Weights of a small class-conditioned image diffusion model: batches of 128, trained on telescope images of galaxies (Galaxy Zoo DECaLS).
Rows from block 7, named by matrix and row number. Rows with one number belong to one channel. Each number is 128 + 24 x the weight over its row's rms, rounded and kept within 0 to 255. All counts start at 0. Numbers have three digits each.
# convs0: first 3x3 conv (model.mid.2.convs.0.weight, 192x192x3x3), inputs 117-125, a 3x3 kernel for each
# convs1: second 3x3 conv (model.mid.2.convs.1.weight, 192x192x3x3, transposed), outputs 117-125, a 3x3 kernel for each
convs0.104:123098111111140156145138127108141086093135093088110071195099092136082133168111160124117029171158109139082155133093176136119136135109115139137145098132118159169129137143148178091102108115154148140146093138132097144122132140109128152136147103117
convs1.104:147118098099126125115141163168057145101124141129126142118151082183147115133155172126164147167085117141153125146155130145122168110126157123123112164127121125129151083123152124162124127097109151114134149119142154147156156148095134132104162104121
convs0.105:121150114129112116113113121159154133121167162143097055171157063149124137089101135158114116150131105099154135112127118146103133091112122104141112130120149165168137106102146144135120122137149164152102120150127130103100137161129108119130121152114
convs1.105:144154121130140107126157113141119110112113155137115117113135119139107093168175107060052119081133089125148105125144148117092119084100144101143112155148132142139102094125127094164121123122166152138124146089113114104110107107114095161117137107087
convs0.106:159113135126150138152130135101111106089120055084083134124104133115126134148136081099113159194126107107136135159154123110119096119145130156141114117135087097130184155135136122135145139120125143114046122120117136117097096135110160148138136124110
convs1.106:149136123160123130122124156152120103165115155136117118131122142098142114132139100098107112078095136120148157146136107109140141163168095116137128120134145174168135174093140112115115121145095129140117160130139164158138087129139105146134204106149
convs0.107:113124138140121084136118129139134154109184140115187152141141141150133131089145124126118120175123112127144154141116129164135123106155130126127168122146124147101137108107141102156145099131118100141132080144140087155118113134144130108109202137165
convs1.107:114164135115154158142149150117106117121106131102117100149125156138081108121112093097130111100101125119123136106149103110149159164125130123101087097088123158144137107118129100187114100114152129159133168136130085172148120110116099153126115107154
convs0.108:129104098112142125125133124078117108174146109134089154130104148093120107171160135110115110128101115124109138119123152116100145153137096137109115114141152132144148126139109113154119110093088108146111155136138157179096097154112124120143148129096
convs1.108:143133142129140154118123151126147113135138122161145105109131151149135142139153151139120102106137119114124162135120049115125166105152156141136125108157112150115137173130152136098129178147080152140140101113160150124126102111146116176095111079164
convs0.109:140131146110120134188133114152175195163161152138111102131116107089133140076118120130172136110126114146096128108126137147137112102123093148134114179125089161154163127141164113143114119136119108118143163148144148084128169118126167118145096122149
convs1.109:142125137158099149137135152160111139117129135098134131131152130147101106141106111119103076135133066163173121070168108085163126152107107150152119180144109151112089140089132136125113161080131168111111161157122088155169085163109120109098135171132
convs0.110:125152115100121106108124117180118145114102136151157133048129160105161109096142120148104159127142120125120169100127175133118130112145149148114143180210185126153149160120148120111128118144113112184119153167123132190124112112107154133120122106105
convs1.110:152154162130117143113094136151141099148120164142119168152123158097126144152197164126143128138164126135187175114091160082084112080079142092124113095108109072125099155156153142145206163156161121078118116113099080069074134138193130116140162164119
convs0.111:152111144111146135196139122159140089113088100151134087169083105105153117166138120127062116098133121126103138141116150126125157134125141164136143151111125150132079154060144134113137094149117115118158138120128116091136107120092121153102154138129
convs1.111:109195105139173113161149138122119149143146091151109150140112070150129094125112137124139160113190128089179126079133113126119105150138154147125109162099114174105144108145139143139135099177135105140121132148107144128128144113123129132159128138117
convs0.112:147137189125098069101130138122117101124107114128116103162154129139117086114126138153168145095094074146182176093093108147137113087126121075101161126174155118158134162140130094115139150135153142135141140159133092127078090137149143133142148103136
convs1.112:122111083129121150113135158124118101118167144139096085111130124150111134149115130111161137126141105133109084163084117114133125117132151126133152118100117091132157160105129168092160176146145120140097119123157130105134129127148123150101087084140
convs0.113:098106104147110116097153132101141153090128122109162111110141157139121161151096160111115154143152146126167145135138127164115125112098116086188139156110142128131182111127102152109102152112120152099104086146119120125112141131131097163133113170124
convs1.113:136154132114139089119137153178123161142141173179140168104130109136075124112111090096125088136091139092174145127163111128122118103108112119061123107107146120095094148138121125164102142130153148133147115133094134110112082083166113109133125173076
convs0.114:114112118142137123130132105146061151148172132170100123077157148122099149145146093112078124120148133115093124118139155120135150120129123110154116146186072121097170111099126131117137110128118171119145128120093134138093114112104108110118199116103
convs1.114:158127110140138134052136157151114139164110113091170092139127108101122155109114147105131124110149146182118114121161113142143115103082186125137111132078136106082116135122132155130102092129140152152133113125116031111143136082124100123138140112082
convs0.115:122132145102123077124144125081158139106134116215100180109133110065114103117128089134108144107093132121117126134153118158143153156133130173170130152133146120118124108119175147098117132136113149105149148111113183085155132140104143106146127115114
convs1.115:175121117138119154124174149161128127164095175153124131146146090163169122120098155120123148125134113131159116100125069132136087105101125104150085123141120157099123102108112155161083090158132135093112112132120119139112118121148113120160136134104
convs0.116:086145130138151155118114125141119079114072041058097066058139115089176138101132135110143171099112134112151119139163117121146126102114142115147095118139092125111102099085149095132156127126116105115120131110156139105143142134129149098155106122149
convs1.116:140111119115114112180140139134134129169109157140130148114105149133117096142062176154126106102139122118139142117154100128171107140132108149117133152127110124098101123124127092141088133151138070163086127167143135134089132123143127141122131125125
convs0.117:133135178134086096127140121202146197116193144219108219106178105150153093089130136143107103132142148132104156145133134136140145165106122150147154163167126101116132087138167146117149141129141126103100107115132101114119139122174155133111098139088
convs1.117:140133111132124096118136131099126114136150107119140123131126121109117125097097156123131146118154113133126104110112109129107114060119080097131136117141131153084102130124132149141135140139141115099124107148108135125144104097115096134138047118080
convs0.118:141129127129142125137124112059144140168110138176169100113146110082130135098083127144139137088125115106092080138155127087156111115129140101072077116078162150177122111133130096155134126144142127127084126152128126115145157145115141162152127086088
convs1.118:123128083096154068136086141117084124108129132129123136150116155117135093118113138117136148156110147123156121136167134121146166109153152173136124117119129133116136125113126158106128092143140135147174135107128134135117141176141105134097150126127
convs0.119:149133129112146144140091101139137164106131125140120138177126130111138156142151103114141108144115132119151119143166157129080165133154140147104112133105148133103132135127157121122129104120135108137116106159121126126092157157110149131102102123082
convs1.119:117169133174124102110117170138098142143107146125105188150139124115095133096166145148118140121071107120081103125106069135100088131064120118104122119142141110128070149110114149142124127110130096141136139097115187080110136110089139154114180132125
convs0.120:158117131134112130123153147119131113118135105158095189134153121155110087087105160108143134168088091122123153160128146134141070135118125126161132197118131144099114113130090151124122134109128114138140099103132144108106123115095119110123121147137
convs1.120:120129149158106133153102100136130116138096116156145069125152107104150114116136153098139117147117109110078166162096062159108099092136104124182104114135146121150129142084082199122059097161137174111133120124095109130110110124121093115124134108126
convs0.121:100146136126118132097145152146081117127162107107108098141097137151134133119136149169118157112096113116107128122093142110087127143130120116081169176124132103097108126121122153119128128119135082137112122118121147158142150120137120143120132155141
convs1.121:154106162121102150079117159144141155102138190148116123076091096134104117105143178118170112151123139069136100151137104152139110170128081115149109121114124118145092139149141136201119124154129116130137124161154142165163132113104103126170150103158
convs0.122:110119145102111107125114135116114167093096122130087098137125140088116138101112171147173126093151172134121179127134107136119145150099120150107084098076122107095071113102112106125116124141099121122154146178137151103133136144112131152150151129114
convs1.122:141095163132162158131083116183094131080145151080114112114145136149168143113162164112164123139127121089119095153155138139169140169123142120148136111144153179146109152115132139164061074153172114120138130154135109125121106164079145116140085126089
convs0.123:124096095109136122157120173076156134208097101151094100147071076117123094134125125115089077138138172137136151162146178103133153107119178136125204140150154114128145116133146101136083132114133122133139169143087139117079132129114140126113131118122
convs1.123:100118125149137144116083145124137169159146116122117114140145119120105141136144137155105146101130140127160135111111120150165142134116151133099115103129140092145129131155188160113165126118148140133096170170082136114111117173170127134111123095143
convs0.124:116108173123128105160108121148091125123107115092058122116103150126114193162095168160083156151123129152076107140150134132128113143128138145109114089124147112120103096139123118107141086126130100089177132128095103169098132127113139127124132120107
convs1.124:099133123078146126088141112146134137128124133164112130098144127067168124117140113147130093134129094117132100118141145108138126121142118145107151088162121136113112108152183096169108155098176129124117123165130133086141112173109152132118128186086
convs0.125:085124107136145109141123125125125122101133096076116119124144163093140120140159128148106107077141134128116166128144095138135139113148102141121116106135151131137139135137106137109098122163138147155119114115120124117141146139133132140149134120122
convs1.125:132107117124147141103116114128142142142111082122108086140127099124153156130149134131134073134113135130114093141105120113128134129147108129140102137151149127151150165127181111108122104139092113135128152109156126122140084136141105106125099134116
convs0.126:102095132107155104119156140139116122113184149084170135110126135084152147062140134094133119082125133140138121104121158088114128156133156137139102103124113123129113138160116117193141102122144122148133106138156143146072157145151091119121158182131
convs1.126:138121135127106151139141120131138111155161148120116117121122146169165107141198151133135200111147123109134164142126157131158141131124125097139132151126094127135124123137145103091136126121161147090096133173119127098138169110101139090188127078103
convs0.127:110119113129119116122133121144082145158146122161073125126094128094137086082124139159121106131076162138137130128131096132114132105128129164114144123120172133121107118103126126137170130123134148148158139133114156123122174138138145114180142119124
convs1.127:137147105127101124144135183137173123172119128129173119104104155113118118127139115100116141111140121148126119116094138091084141094079148089079108121076133110137132140164168142119127108094152088135116150070148114115121087092118142139078153095092
convs0.128:073173106160132134128108118158122132111129186093149081050164119181079142095143149052141157165122122061134150152150106133155132129107143109123142159114126121142136144101118127135137150150144141153116154095117115131122129149127118125145134105134
convs1.128:110128134133142114189138107116140138128171147132160133159133121151099076133128096131120149148128109136139095156134117113168102086115098096108157156147096145154100120129102093117171164123143133112090114127152121144122132118110160138063084135181
convs0.129:133145150107161117106116132104066066123111049140078079100101105117141121137072081127148150124124106159112099133140171132135182144108124136136159126154131116104092118158156094114132102128119105176135122135190096164111107144106141112119121139132
convs1.129:132163142151116108120110166117129146125111113112117153107118144127156185147175144128136110139128140182112186110156104110148145138122150092121139120143123108106187151104143125131168156129165178129170117101149103125113136143140118120149158125155
convs0.130:111144130162125129148117107146079156125138130129162144139124145124106147123095101101141132151120122125115128125138130157137100143128123152153132145167129155089123123092150123163103138133159171143108111156118141134131098124160132105124133116136
convs1.130:115142118145111105148115101145153091109157138171135121109088084111111105095107110117122131136148113170087100178133112093077143086120196107085123114102129141129105106131104145114116159101192119131143053116120163095129134159120116143147115148128
convs0.131:091138121144084127125105148113054078144138074078136056120150106126111109109138132134109148107175138133168155152165140105141139123150157154143093135176118119087112097124128123118102111141122113133100117121097127147137140130150137124120122158082
convs1.131:101152134155140114118148119077113143115103113101125099136154124153141141092099144143117110134162154141068182142137124144146088101149164121107123137109145130111123091107103148134091126186117106149109156144169123118134156141158138126120135122107
convs0.132:148128127150111131137116129109121114157137099137102109118193114115126151120074158093154137116172122104133089115131140117112128106133139154074118181106166131124091127134121140122151119118123131151100106148174130127123119130138135131106081125134
convs1.132:086152110141114148067105134139113101180119098119110137127144120107160140175121172132128132142136109122119136113145117136168183129138141168098118134133152117126131177125105116132099125170130195140113115149104147150134093151147119134144105096162
convs0.133:144132139113141140122112122200177188173182210188204255118129096095095134074135096135120144114098076133136111128150130148127139124152129137144172108099138095127122115141126136159138111138145112132119097138139120127146142145128119117143133136138
convs1.133:140150107130123122151158090100117102097062101123100095137111126120168113106170131135107169106142146102115142092104088107112060120110123152091133126127141092121131083145135159102102140110143135114114137116158143072147117109104128126107103090110
convs0.134:102142146161104092138118160126125108115144113111101077173107147117141114080153126129168149098147092116122151149115152132122133127137107100148118147127149135091125122104147138152105124161134148096138078170116163092153141092106093132131120111100
convs1.134:151094125108119118122135126159116141112130129104134128115138117126122111161120165095149123156110132131092129105153145090135107162071131117162149102128112100123152108063181154139078136136133155093131138119150063138091162138096149146195093141105
convs0.135:112126106105075135139143115148110106146089123147062139145134112130119059116170096118125111148157144195104142115143126153133109093145134161119140107115124176081088157139085130143092145129131141121133144133130170128079144149114140140118131119129
convs1.135:126096157111122164154142131089137117086113151105137168137102099118103115104124127098116111111130148097120132118138148161112101135162099159152100129150110137135103135121138129082130144092091132129105153132127149141154125124102143142105150087084
convs0.136:120091144123125147165113109159154126108112150096154137134122100126118107124069187148132131149169145138133135141164150136117136121150123117142142112096121141144088104117134111123109108122124178138091102125139136146108159125133137167127126120135
convs1.136:135128123134131138125136114129147137077143129164112130111091139142158089109122131110089115101102137109151154097132162074106130147116126154091139132145106076113143108153131176098159136117156128133153156111128200102067120123120165096168164132118
convs0.137:130170145142128116159122120102101149064100134126150143122172161135167108052150160139146153110125130151077116092130125129130185161105147115156117111181151118125154086174158124094124126104122118135113118120132119153139134091146102146128108130101
convs1.137:098121154116152065111132136108114131104139127093152080137113076152105160113086145104137076176136189107119138100136109070113152094149147073170126123124130160130144094147141127109142084143159081088164118129141109141124145105141141140129103146118
convs0.138:124119129128106113106161117157169179178150170170190145106129119134113109094139117155120096125126136129115107141159140115158125161125140179144172148111125133156160138165062129134120126165102129125122124127083141177125124136138161142109147137106
convs1.138:100112124145142137143127145124149124133165122130098123121090135109106135101089086127134152127138137113124187123083101128071085086064132122072140090095114096087080129120140152145127101100164140104132122101126122123083120113117099082093103106084
convs0.139:126171124102112127106134098119126138091132117186112121088133107193088087082156116102167118115115100111141157135117087129090129142142097123165121142180097137147158147126105106135160128158124112146117109135129113160121145122134141109086129172157
convs1.139:137151133116140154144131136129084112131122107124110114153134130165124123128106155097143099108134172141076136131110119105110117123119075098114126146110119145118104121088107112093136162168119111125108161085170117144106130112140144128123109051098
convs0.140:157173123121131145149118116131135144115175178175167200140107109107118126104113133158081098108086130076106110131122110124144146131144127154150127143153174137149145155118153138125149139149137079154131145148098138130108118095104146103112128121139
convs1.140:152128140124110114126098127115123121114138132135156139141130142105147167133150105153144131123147160139098106104104057105116141095081153142095137130143170151151106130137103121133124106073125116116148145131120109151151091113134126134100157130105
convs0.141:130117155144123137134135148044155117099146120074069124125097114153101155099145145114128122153116132145112127140145137146125122134150093128129113106153074116131105168153124151116096125128117096111109110144135131098150106100140122106129131129105
convs1.141:107160159099129189098171113131163109169133142144125126134163163102180090085155101081145118125145107114072103164142150096134104110119109121135109148098124146113131120136127153129152160122123097157082153141121126106163119154128098146115182163141
convs0.142:138137131112128126118134128139149137068104128176092139188176132200095133060141124133213070189071146139181142118133152136119121134141136053140150141111113113110145149103129122152113126116135133129147085149130107124111112155123148093112109120144
convs1.142:113137150132122142139129112112166119146102165145131126112153096117152117135085092127118115139128115107094116141139147128139114142099124136117113109144112143136137110092143138147122144139121151084160122120174130158094124156113147162098151104156
convs0.143:113120180137113111152141107052115120100115152126101171164120156083139122123123107148102145110167115135133117116105121139118059115145116111131121148059116110104107109159120113127099119145117145120130133072166119170131129136131106164122123097099
convs1.143:144126135143105145143109137160120138130147127121102129125105156152142129144130116105153126142138103133143099096094145132132123175080112156094118094162145117155124153126096159114090132100118195110102127162138146117155139128102137166123115121141
convs0.144:119121146151091113139124123090153155122137151122137092076194143136091183152098126094176108130069157116157094137110128119134099138146193143129152171131137106142096114115154162130147153125139111100152133130129116106088092131181134118158154157112
convs1.144:128152100145123151137107146135154114109133131128120121110156168162120142124125143087119178104133151172133078106141135123162153120140132119104158130128138124141113116164082171092127131115156146116090106128166103149120128104149113143122139136156
convs0.145:116129108138160142133124137085094113086071099147070077146116118120116132172092129146140143147129177139132097137156126193162132132140104131122080093128117108140127118097140124130129154119131112103097159152114096109144175079118136119098111149147
convs1.145:128072132088124122161111159098109112137134089108122085207094116141148110107095165197165107111087127090080125119096117166120122089137108141159138119103129133158150080150154125080132143174124102115124134142139117115117116134125156132092103111107
convs0.146:125153145154114091113135108126036133126115094094136133119146101128089113136102115124135111078137133145148094083128113131147136152164128174116095110109105146090102098139192124115151093121115154145139108107102091126106175092149110135114124111108
convs1.146:141102125118154094110162161154157126147146140131131128115088091127125142144128149075085082156128153139138160144199136115162125128127124120117063155129150133175125110156125117140101130158151119125122143116136154150130144155152143129147150157110
convs0.147:150148139121137143170132118188106158106186195112104137131090151159143142155055143107137116167095121131158110124128116124092122106162139121108144112124114077091096166094152133104154127124133150121122098145148116150102143128147132152115170143136
convs1.147:111115131142096154104126143126102181127098135115089171108163092131132111115179069155133184099134112131090144103114126113161082152092082129162090130122140136151097147094138048144130127151107149142143127143134089129140097129103123118110136140119
convs0.148:107125131124114137115120144130099112156145137143112068179115114115175162125198091127101131113158126159151103128134125123135136128150152165157133144137175150192162144131120165136147127130105131143115131114111127089115173131146138155125160138111
convs1.148:116103125095175137122133131131111134121100116127127132137075155122132093120171121138114109110113082088122113126131083155087105110116092143086096149090081126174101095127131112105166157122113124153110131140126145097138119108125115136084116133096
convs0.149:124099140119140093121147128123090072114134087104081096116124133155138133057134101137136117146130144121138131120135140118120112125151085101072070106101114131078098132121130131142107127100121155116147115114149117144154135129114153141129084144140
convs1.149:108140083147144136147149109125090135124118097112115189161159148122123125136149138151129126118119078137137098142152154164128158150157141157117140153133144133138150120141097098127162095101148112119130147163104130121125179135162108130128133113132
convs0.150:115124126131130125116160151121095121108145146118089116141172129181082124129081119143126119094131131166165096108127153167150144119128116162104154163089087096115125123149091116132090128135101103142117094122157072125125131146173120139146127147124
convs1.150:150114111128153139154109146133107181146139153131096093066131155124100108126113129122083114120095147148124104151122129136128145130139128153116107136127131109108141153139146147125103162125095133104138148144136160135140133131074089071127117132179
convs0.151:128171111117138109139112119088149122118103175166121146136120132133135145147150077166136103116108121072127127094095125127108110129115139147124205174103122120184131112139113114110142122127102097079146107069159099139143134135134128122146161109106
convs1.151:089131112137119119161155107135149146118121143160110121177109098112127119125136133110126124179162121151169108132132116134075132155174191083126095117120131091149157121108098146095125122102106147130175110157133142137141148148098142133127107149150
convs0.152:163144130112155102133148126134108096134082073107106091080129151132087130123106082146110144105096096112135139103103122098144139126112112133115101164123049131196083170109112133111165112088134103125136158174134125146101090149151134119107136107111
convs1.152:151140107115114100147127118143146126186147106119143143114114160157144131082121164104124165152128157103110160139148148148128185105188151125112146153122099136129136117159095063137205165140078092118101158142109133154156138117158147106119125129151
convs0.153:115124152154103130113094134150162127139154092120085135158155125115143107132121133101101152164099105120128139186101128121086123156147122172162123137081138159117098119147092137140103107113127130144133143144127168114097129187105145131123140122169
convs1.153:124121138119144119128109152132154118138105143147129133124109099131144049115110172147126109138108076125130172128071145106102118114175092153077119076118153118100194136087184146109129142133151119101107132085117122070177119161096125122104136102097
convs0.154:142128134130144142125147148160088099123119113115144104108100172136155126156116081142128149110181135107134122119115166125139150123137123103133126102148070144185120121165104150110160152146124127140076100102101156113096150123136120135119162115144
convs1.154:134128117145111130132117156152144121171102150156161129100122133147128138107122084148130146129125137120152138148134121103114138142131085127116099133138100129124120128144122139174111145134079129164121097141101146143122113157121111109151080158138
convs0.155:140142164154138105108111137188120137149114113136170103145077159131188140146067150124107110113122108128102093127109134141117152148110162126172147071166170140104123113149125128101108128124142126107102113106151089144162119130173122123125124139130
convs1.155:134125124117086086123146110160124118157107136134112143100124086133122152023127127124157116125156114094146111084110131100131080128112099109106139135091138089118114121162095143141117104108146082133086098094174160082146098104133098156121097131129
convs0.156:140148134120113127119136137155148174121167211148181229112076153092131144132088071115127147153093073140152124142121113140115140128150141155147111135165156137145112117149106124127104154150130127131135119143135111137085120114158167128138105124118
convs1.156:107128105145131132152139112109102145129103120145113102136119088133149105101134092137133126165133121097160114109072116098116069107092068135148105128146123098127144101126125140136147199143105117119115131106142133107092155119138118114083073148110
convs0.157:132133116127134099112124116145089123108124150099127172112094110125118106101123102093117146128129125138105099111146140121141104099126137097073133124116122106089107120135138108163122132114128123143132144147138127157139142121191147132139175158146
convs1.157:104139115129128142152124089132126115144154113146144144119112155143115156125172152134103141102119091137145076136103118173164138162141152162187149144162145125142140155162077158101083106133149122127123161151114113121107111101148100117154122148120
convs0.158:160125101122122132135106123104119129099091072147110084136146142112106131096061148147120152130135111069081147133106122098125155135119103135082073104112148132173105128150141130121134131121109085107121093133141117100078128144106131135160145116115
convs1.158:101136112117133115104120157129070124171176083118090151110122160116130115156119144142179132095135155091125116152133125126147124120160159128073177152120119125133144180130065088135197139119138122135130166147099140140178113147150156084146131123109
convs0.159:152144143109149142151163154119086074154075094129105116105144131075161134142144109159104134069096130123111095120147126136127127087132099150134114130138142138103133134150139117130157122141136145145105185114099163091119128105145119092147146152109
convs1.159:110143141122120110127130102067155109106155111129106144137125143150140134128153139165146108127136176109136080124115118137141125159154132155181168122146130124206172078129114128110159113088134132149128148139101131134142162125175140186152094150110
convs0.160:110144122140092101152107150113158151139132174071192134144090190124125124139137110121127127096160165133123130165174101160138117139118109149137134121123150157128122133145125119158077126149102138078073147066175136103146120128128145142135131121141
convs1.160:115151116154129144101119129139101146156125139116135170133153074121117105133179106146133129123139109141182124093100104146118092130132125072143121056113148084112091187081121131159119157164121138096123164090124094120121142155102148138088079110124
convs0.161:088055104184101101133148127135127118100103093079061063149152162172173182115140112134113115142144134106115138127139126134123136127127145137126141134132097091151146118133122140136155118107118111159118159127116172123161136123135104128126113137128
convs1.161:090159130140105130124108129152133136115151119123158142097116055097093065063133105123152155084114076093139112113102138140088106077103143125139120124093117125089125105150154119113134135106122129123071118124089094125127124119106116145122114094136
convs0.162:105126138134136120130147120153129146121077084122109200090157144114143078185138122108142111178141157174153154102160151115108137158136103102149152139114142103142143135112135152090128114102152139188125106106173144118119117130114148100138125149102
convs1.162:096113109150120111099130094120123128091125125144088125111144146116120141112151142140160151117130101155141140110117104100143169144109116084135118144100123140119157137142100155115114077129174099119132087105121129085097112141161129160192155122098
convs0.163:136150147136107120151155140089154103076104171182088054155180136144169077128126092115129144119170109126109118098110101130146177118165110125090090110095121166137095141151123119120106126144102131146128093108127124098115158121158105141100110165139
convs1.163:093149125123147099131145115120163115108138128129130165129141105160152123145111164123102097164125107099103147169141176084125132117159145132122165170156122117112139081092180141099131174106109090123107107133153137111158131116162162127119084188141
convs0.164:139087126158122115109140142122141147104131132135104189164106185132115148121140130139118131148133103097122135148127166171159152160136140088147145153164117128169103106102142133111124116109139128149139073128131105143110125091133129131104100117131
convs1.164:179121092127120111154135118155090144099093166125138154118173101135169131091144066125151139150137125136069118123142148105152104074112116119125099143137098144092129129113188151109073099142126121112171108112146110128107146114136126134150128134120
convs0.165:121119100113136111130140103135151099109099079101086110130136108133133124167119122177108096115191162153155136137097121132115101122140086110101145073139135163166107153076165148109118136131083108115146116114173116110160127135131099153110105135163
convs1.165:140117124105116164116144134102158127107126149167113157135124169149131113119151088117118125121130096105163153130095142128157140137164116135121070123162098126116133136138137113140126158115102119154113124095112164109080110110149143098151139142156
convs0.166:137157131149130131154128117062115126095135142141108109110102106140093142140135177143115124160078176075144089142166117154148108104109145099122102156088198169137173148149143109126107111139112131129137140067138133083166088107144130111168135144146
convs1.166:123125158127137116129161139155139132157144149130116106052095095104134130105105133084099127109145109144113116092126131196094110096107165089118114074129134134145126174116128095096136145121102142114149095134095108143148099116125168121128113137113
convs0.167:096175110105124099106149141132077072121138090137096062129153105106153145127106097099126113149126134141153173133124173158133143123132085111116176123119099155167131131107101102127117120125124128146133139119168116152120104148109155155162129138105
convs1.167:095111166148077123092144106118149104117156132154128143151081150155148147138152134151103160105089116131136117138148127097159119139142121138102133132109134064120131160134114130120186140144127157182103116107129158116118126122134137124129116114106
convs0.168:140092101124114132108141090124106112154102095072103094156125170124079183144075214158167125129097113119095153127127158119166166128115134153138110149190051144112125073139123107129141103128123133123148150117147158144113129122125151118120153151104
convs1.168:097171137140127138128101163107081127145115098127110133141110163123120149115167152137111096082130159086147153132098074108152120128151158123143151126142117139112143095179091140098127133103119126166119147156103158122094142077114114176100154122104
convs0.169:124143121145117136153125157128143146097155100093184115153091160080161143124118145138081099109120198171096106127107126110083179112139126153118105126134117152120135102153166108177097110131151105141144136125104181147099136166127114143124100109152
convs1.169:136154104127102117166104131128094139160117146145110184135148126130122141141126102118130071120162174133183137110151183109129136124144081127152142127150135087150120125063133124154116134083138145153130149160065142094185083157149122160133139106131
convs0.170:151144151137125101160145129078139150140134059104121142148081138147122075125052158127111155136148122155133115129123106109108093119132096107157112129155164148113123170103130107137130091139143116088113144110115113127129134134117135114146149149122
convs1.170:154125121149131134095150124132109157128119165091143129146100081130120130126128143153090127107154096120146110152089106139127159147133128158119100091158126099152118114097095113112106136096139173101125135125132102147103133109068133127168120095124
convs0.171:129141113113111098094145146143181137143135111109093079074154120060167096141143153101124122062109106173137133143150161083114100127144118132104116135121099108085105110137131119115123128104154120142178162156115140144124066135155145132158093138124
convs1.171:100152112133111111096085091107123102107151104134131105122119160133136170146143144121146117131125132127120128191151144097124156154140107153153098117107147175130122170125124134152133179139160168168131097163105131095139131126157190162170129164138
convs0.172:151130132163149146117111123125111124111094123136093131106118074100100091135087117136152126093119133134098142116141107127139136111165144143168138114180148142135124116122139168105141107133170136142128113098172138102182114093135094132137127111118
convs1.172:119146112078150075141138123111147129139132139084100138098127118140117134147158134145157105101127142114132096127113185160133132124130187119147151125123123171124167098127154127168153093126106131119167112122078137097141151112171126112155148151128
convs0.173:141108107176142125124131142078087107066078140077102142132138107124134129112126155131114102103140128107146154162112131115114134112121155111097153154089088103135129105118093165128164131129134102135139105147122123121135146137151102096162177155162
convs1.173:148146158156107117127123100167105071134128122147121096100173172160159063103147122070141177145105099119148139121093167171124106109133140054132176121134144121093135111116134116133137145162130094153104106138149126106114115104092083145097140112146
convs0.174:152157141124153136152136110095120085158095099129110144144096118107166124127153138166055108119142109116126121135132140131095140122133150083163188136135114102091146104135141087154133123113154127157126164120156140119118124104123120114109107120103
convs1.174:166131106141133114113098150142118123105125132116121159081130140145092118118128092120137149099159106173142151085126121059115146096101095093130115149159124124124113100115167123153160092140128144099127111144108149102158093094120069148139182131136
convs0.175:080172157116103138142119144197109076103105113138135150167114108146156134114157107126161141135091118118135146155129138089124131149136111113137177139125154141115100104138146085129137123136141177128113100165135135092146171106116117153109115099136
convs1.175:129125148090106156128118145116122145091145102108107119098123120160108125108157085169112103141137120077106131080080134103099141140094103145160113119099116129136096137097179089144100162098134077083143108123141137131119101148117165149116100119096
convs0.176:124105153158103140163150142124136147149104105173077185151153147101132100117137132131129090138130152140129111123172161120098144122164105162138209128124161105113166111113070144136177116104116125084129149119097137127136129099110132123109158101131
convs1.176:108145129125129114145131099113107094145131147132136153124139166093124099125066139167107163118138098144108155097086137111130094077114091085145130104087102088114079135116187113138152124132134091144140123149125150094172112138073122155127126113144
convs0.177:157115120144162109136136134106088111092118085125074077131133142122108120115181153116151108142117151114119152158154122128129124101137137096120076131117086119151143141120103128153199125148123119116168122109122143125111096138155121147149119142144
convs1.177:108118076111125087120138111154132086144112130117128131105084174084159120139109120145124181114144108141123151162125149133174151128113125167119187083149152129123115132080126129105158134159116176161101164121131117110164116186115125141185131128129
convs0.178:086151149119095121129105161123130113132083083118125133117140093129175148086164094120127139138141118119145159097141160160126121153147130096133143122139146121091108133109155095122131118128171129142143132113143101093113115157105139142113124123115
convs1.178:106107117119126123090104124135200145130181131138129133161082154076120117129061103147144158133099126121152149135125149136131148079135127113101139131104147164106095152150138164094119096150162094108146150139094120131110115095149158154118129127146
convs0.179:144134137107098114135123121195215243169172231149187255132116113109098127104105124140131113115123103117095121163127124151143138133141131130160169137164169150146128151109168140137139143135158167111102130148132115133136116109106138129143104119145
convs1.179:101136105133106150138142150083098146101129093116087135140122107123155089107175099151118134124152156145145129101083116096083082114115062137143081145144114081112127114163119122146114167096119100100140132106096138094146114119098104131107097111094
convs0.180:164149083096109127114142115104107147126122103072121109114135097158169110150140077121166149124115150163161108098124138153096176126110092161128155113128127108109115165120140127118122160113106106079102137183160131098128118132141140150111147137160
convs1.180:120103139154134123131120170147136138158098095117124115117130125096142178130136160105112137097161136166083093139120122132140104134142090147090139116131119129155146217123064105110111120142132119162126148122160127133163090161137138082126150104132
convs0.181:129095167089124134141141130106114118147144100136141173136151084134162130117115115103168126124117136175175114106103150139142097115130118108121103124132126144139127156106134158172122136134166126138199115160126146090085138140090131148155131137142
convs1.181:129084121129131157139139119106145120105106118150147088110146090123130137106125097125117120159154087103069150143147134143110101138137185127172125120114130115132137126117120136129100110124115139146107101152133125162142129150110084132144093135103
convs0.182:151112101136122140151147155113108150108065140058076114148145121116117154179089117154127139102146134132124152141149127079129165138113162115110150141099134094117135139126116094138144078117131094084168115178140139125113149119153092129078129110146
convs1.182:122105076124129154152107116148141120098158115100137115151173135170144147137135108158149140108126155102115121090127117114131147125107168106132125134127167150134162110074134093136126103135137118105136112085142160167092068151141172140171147136148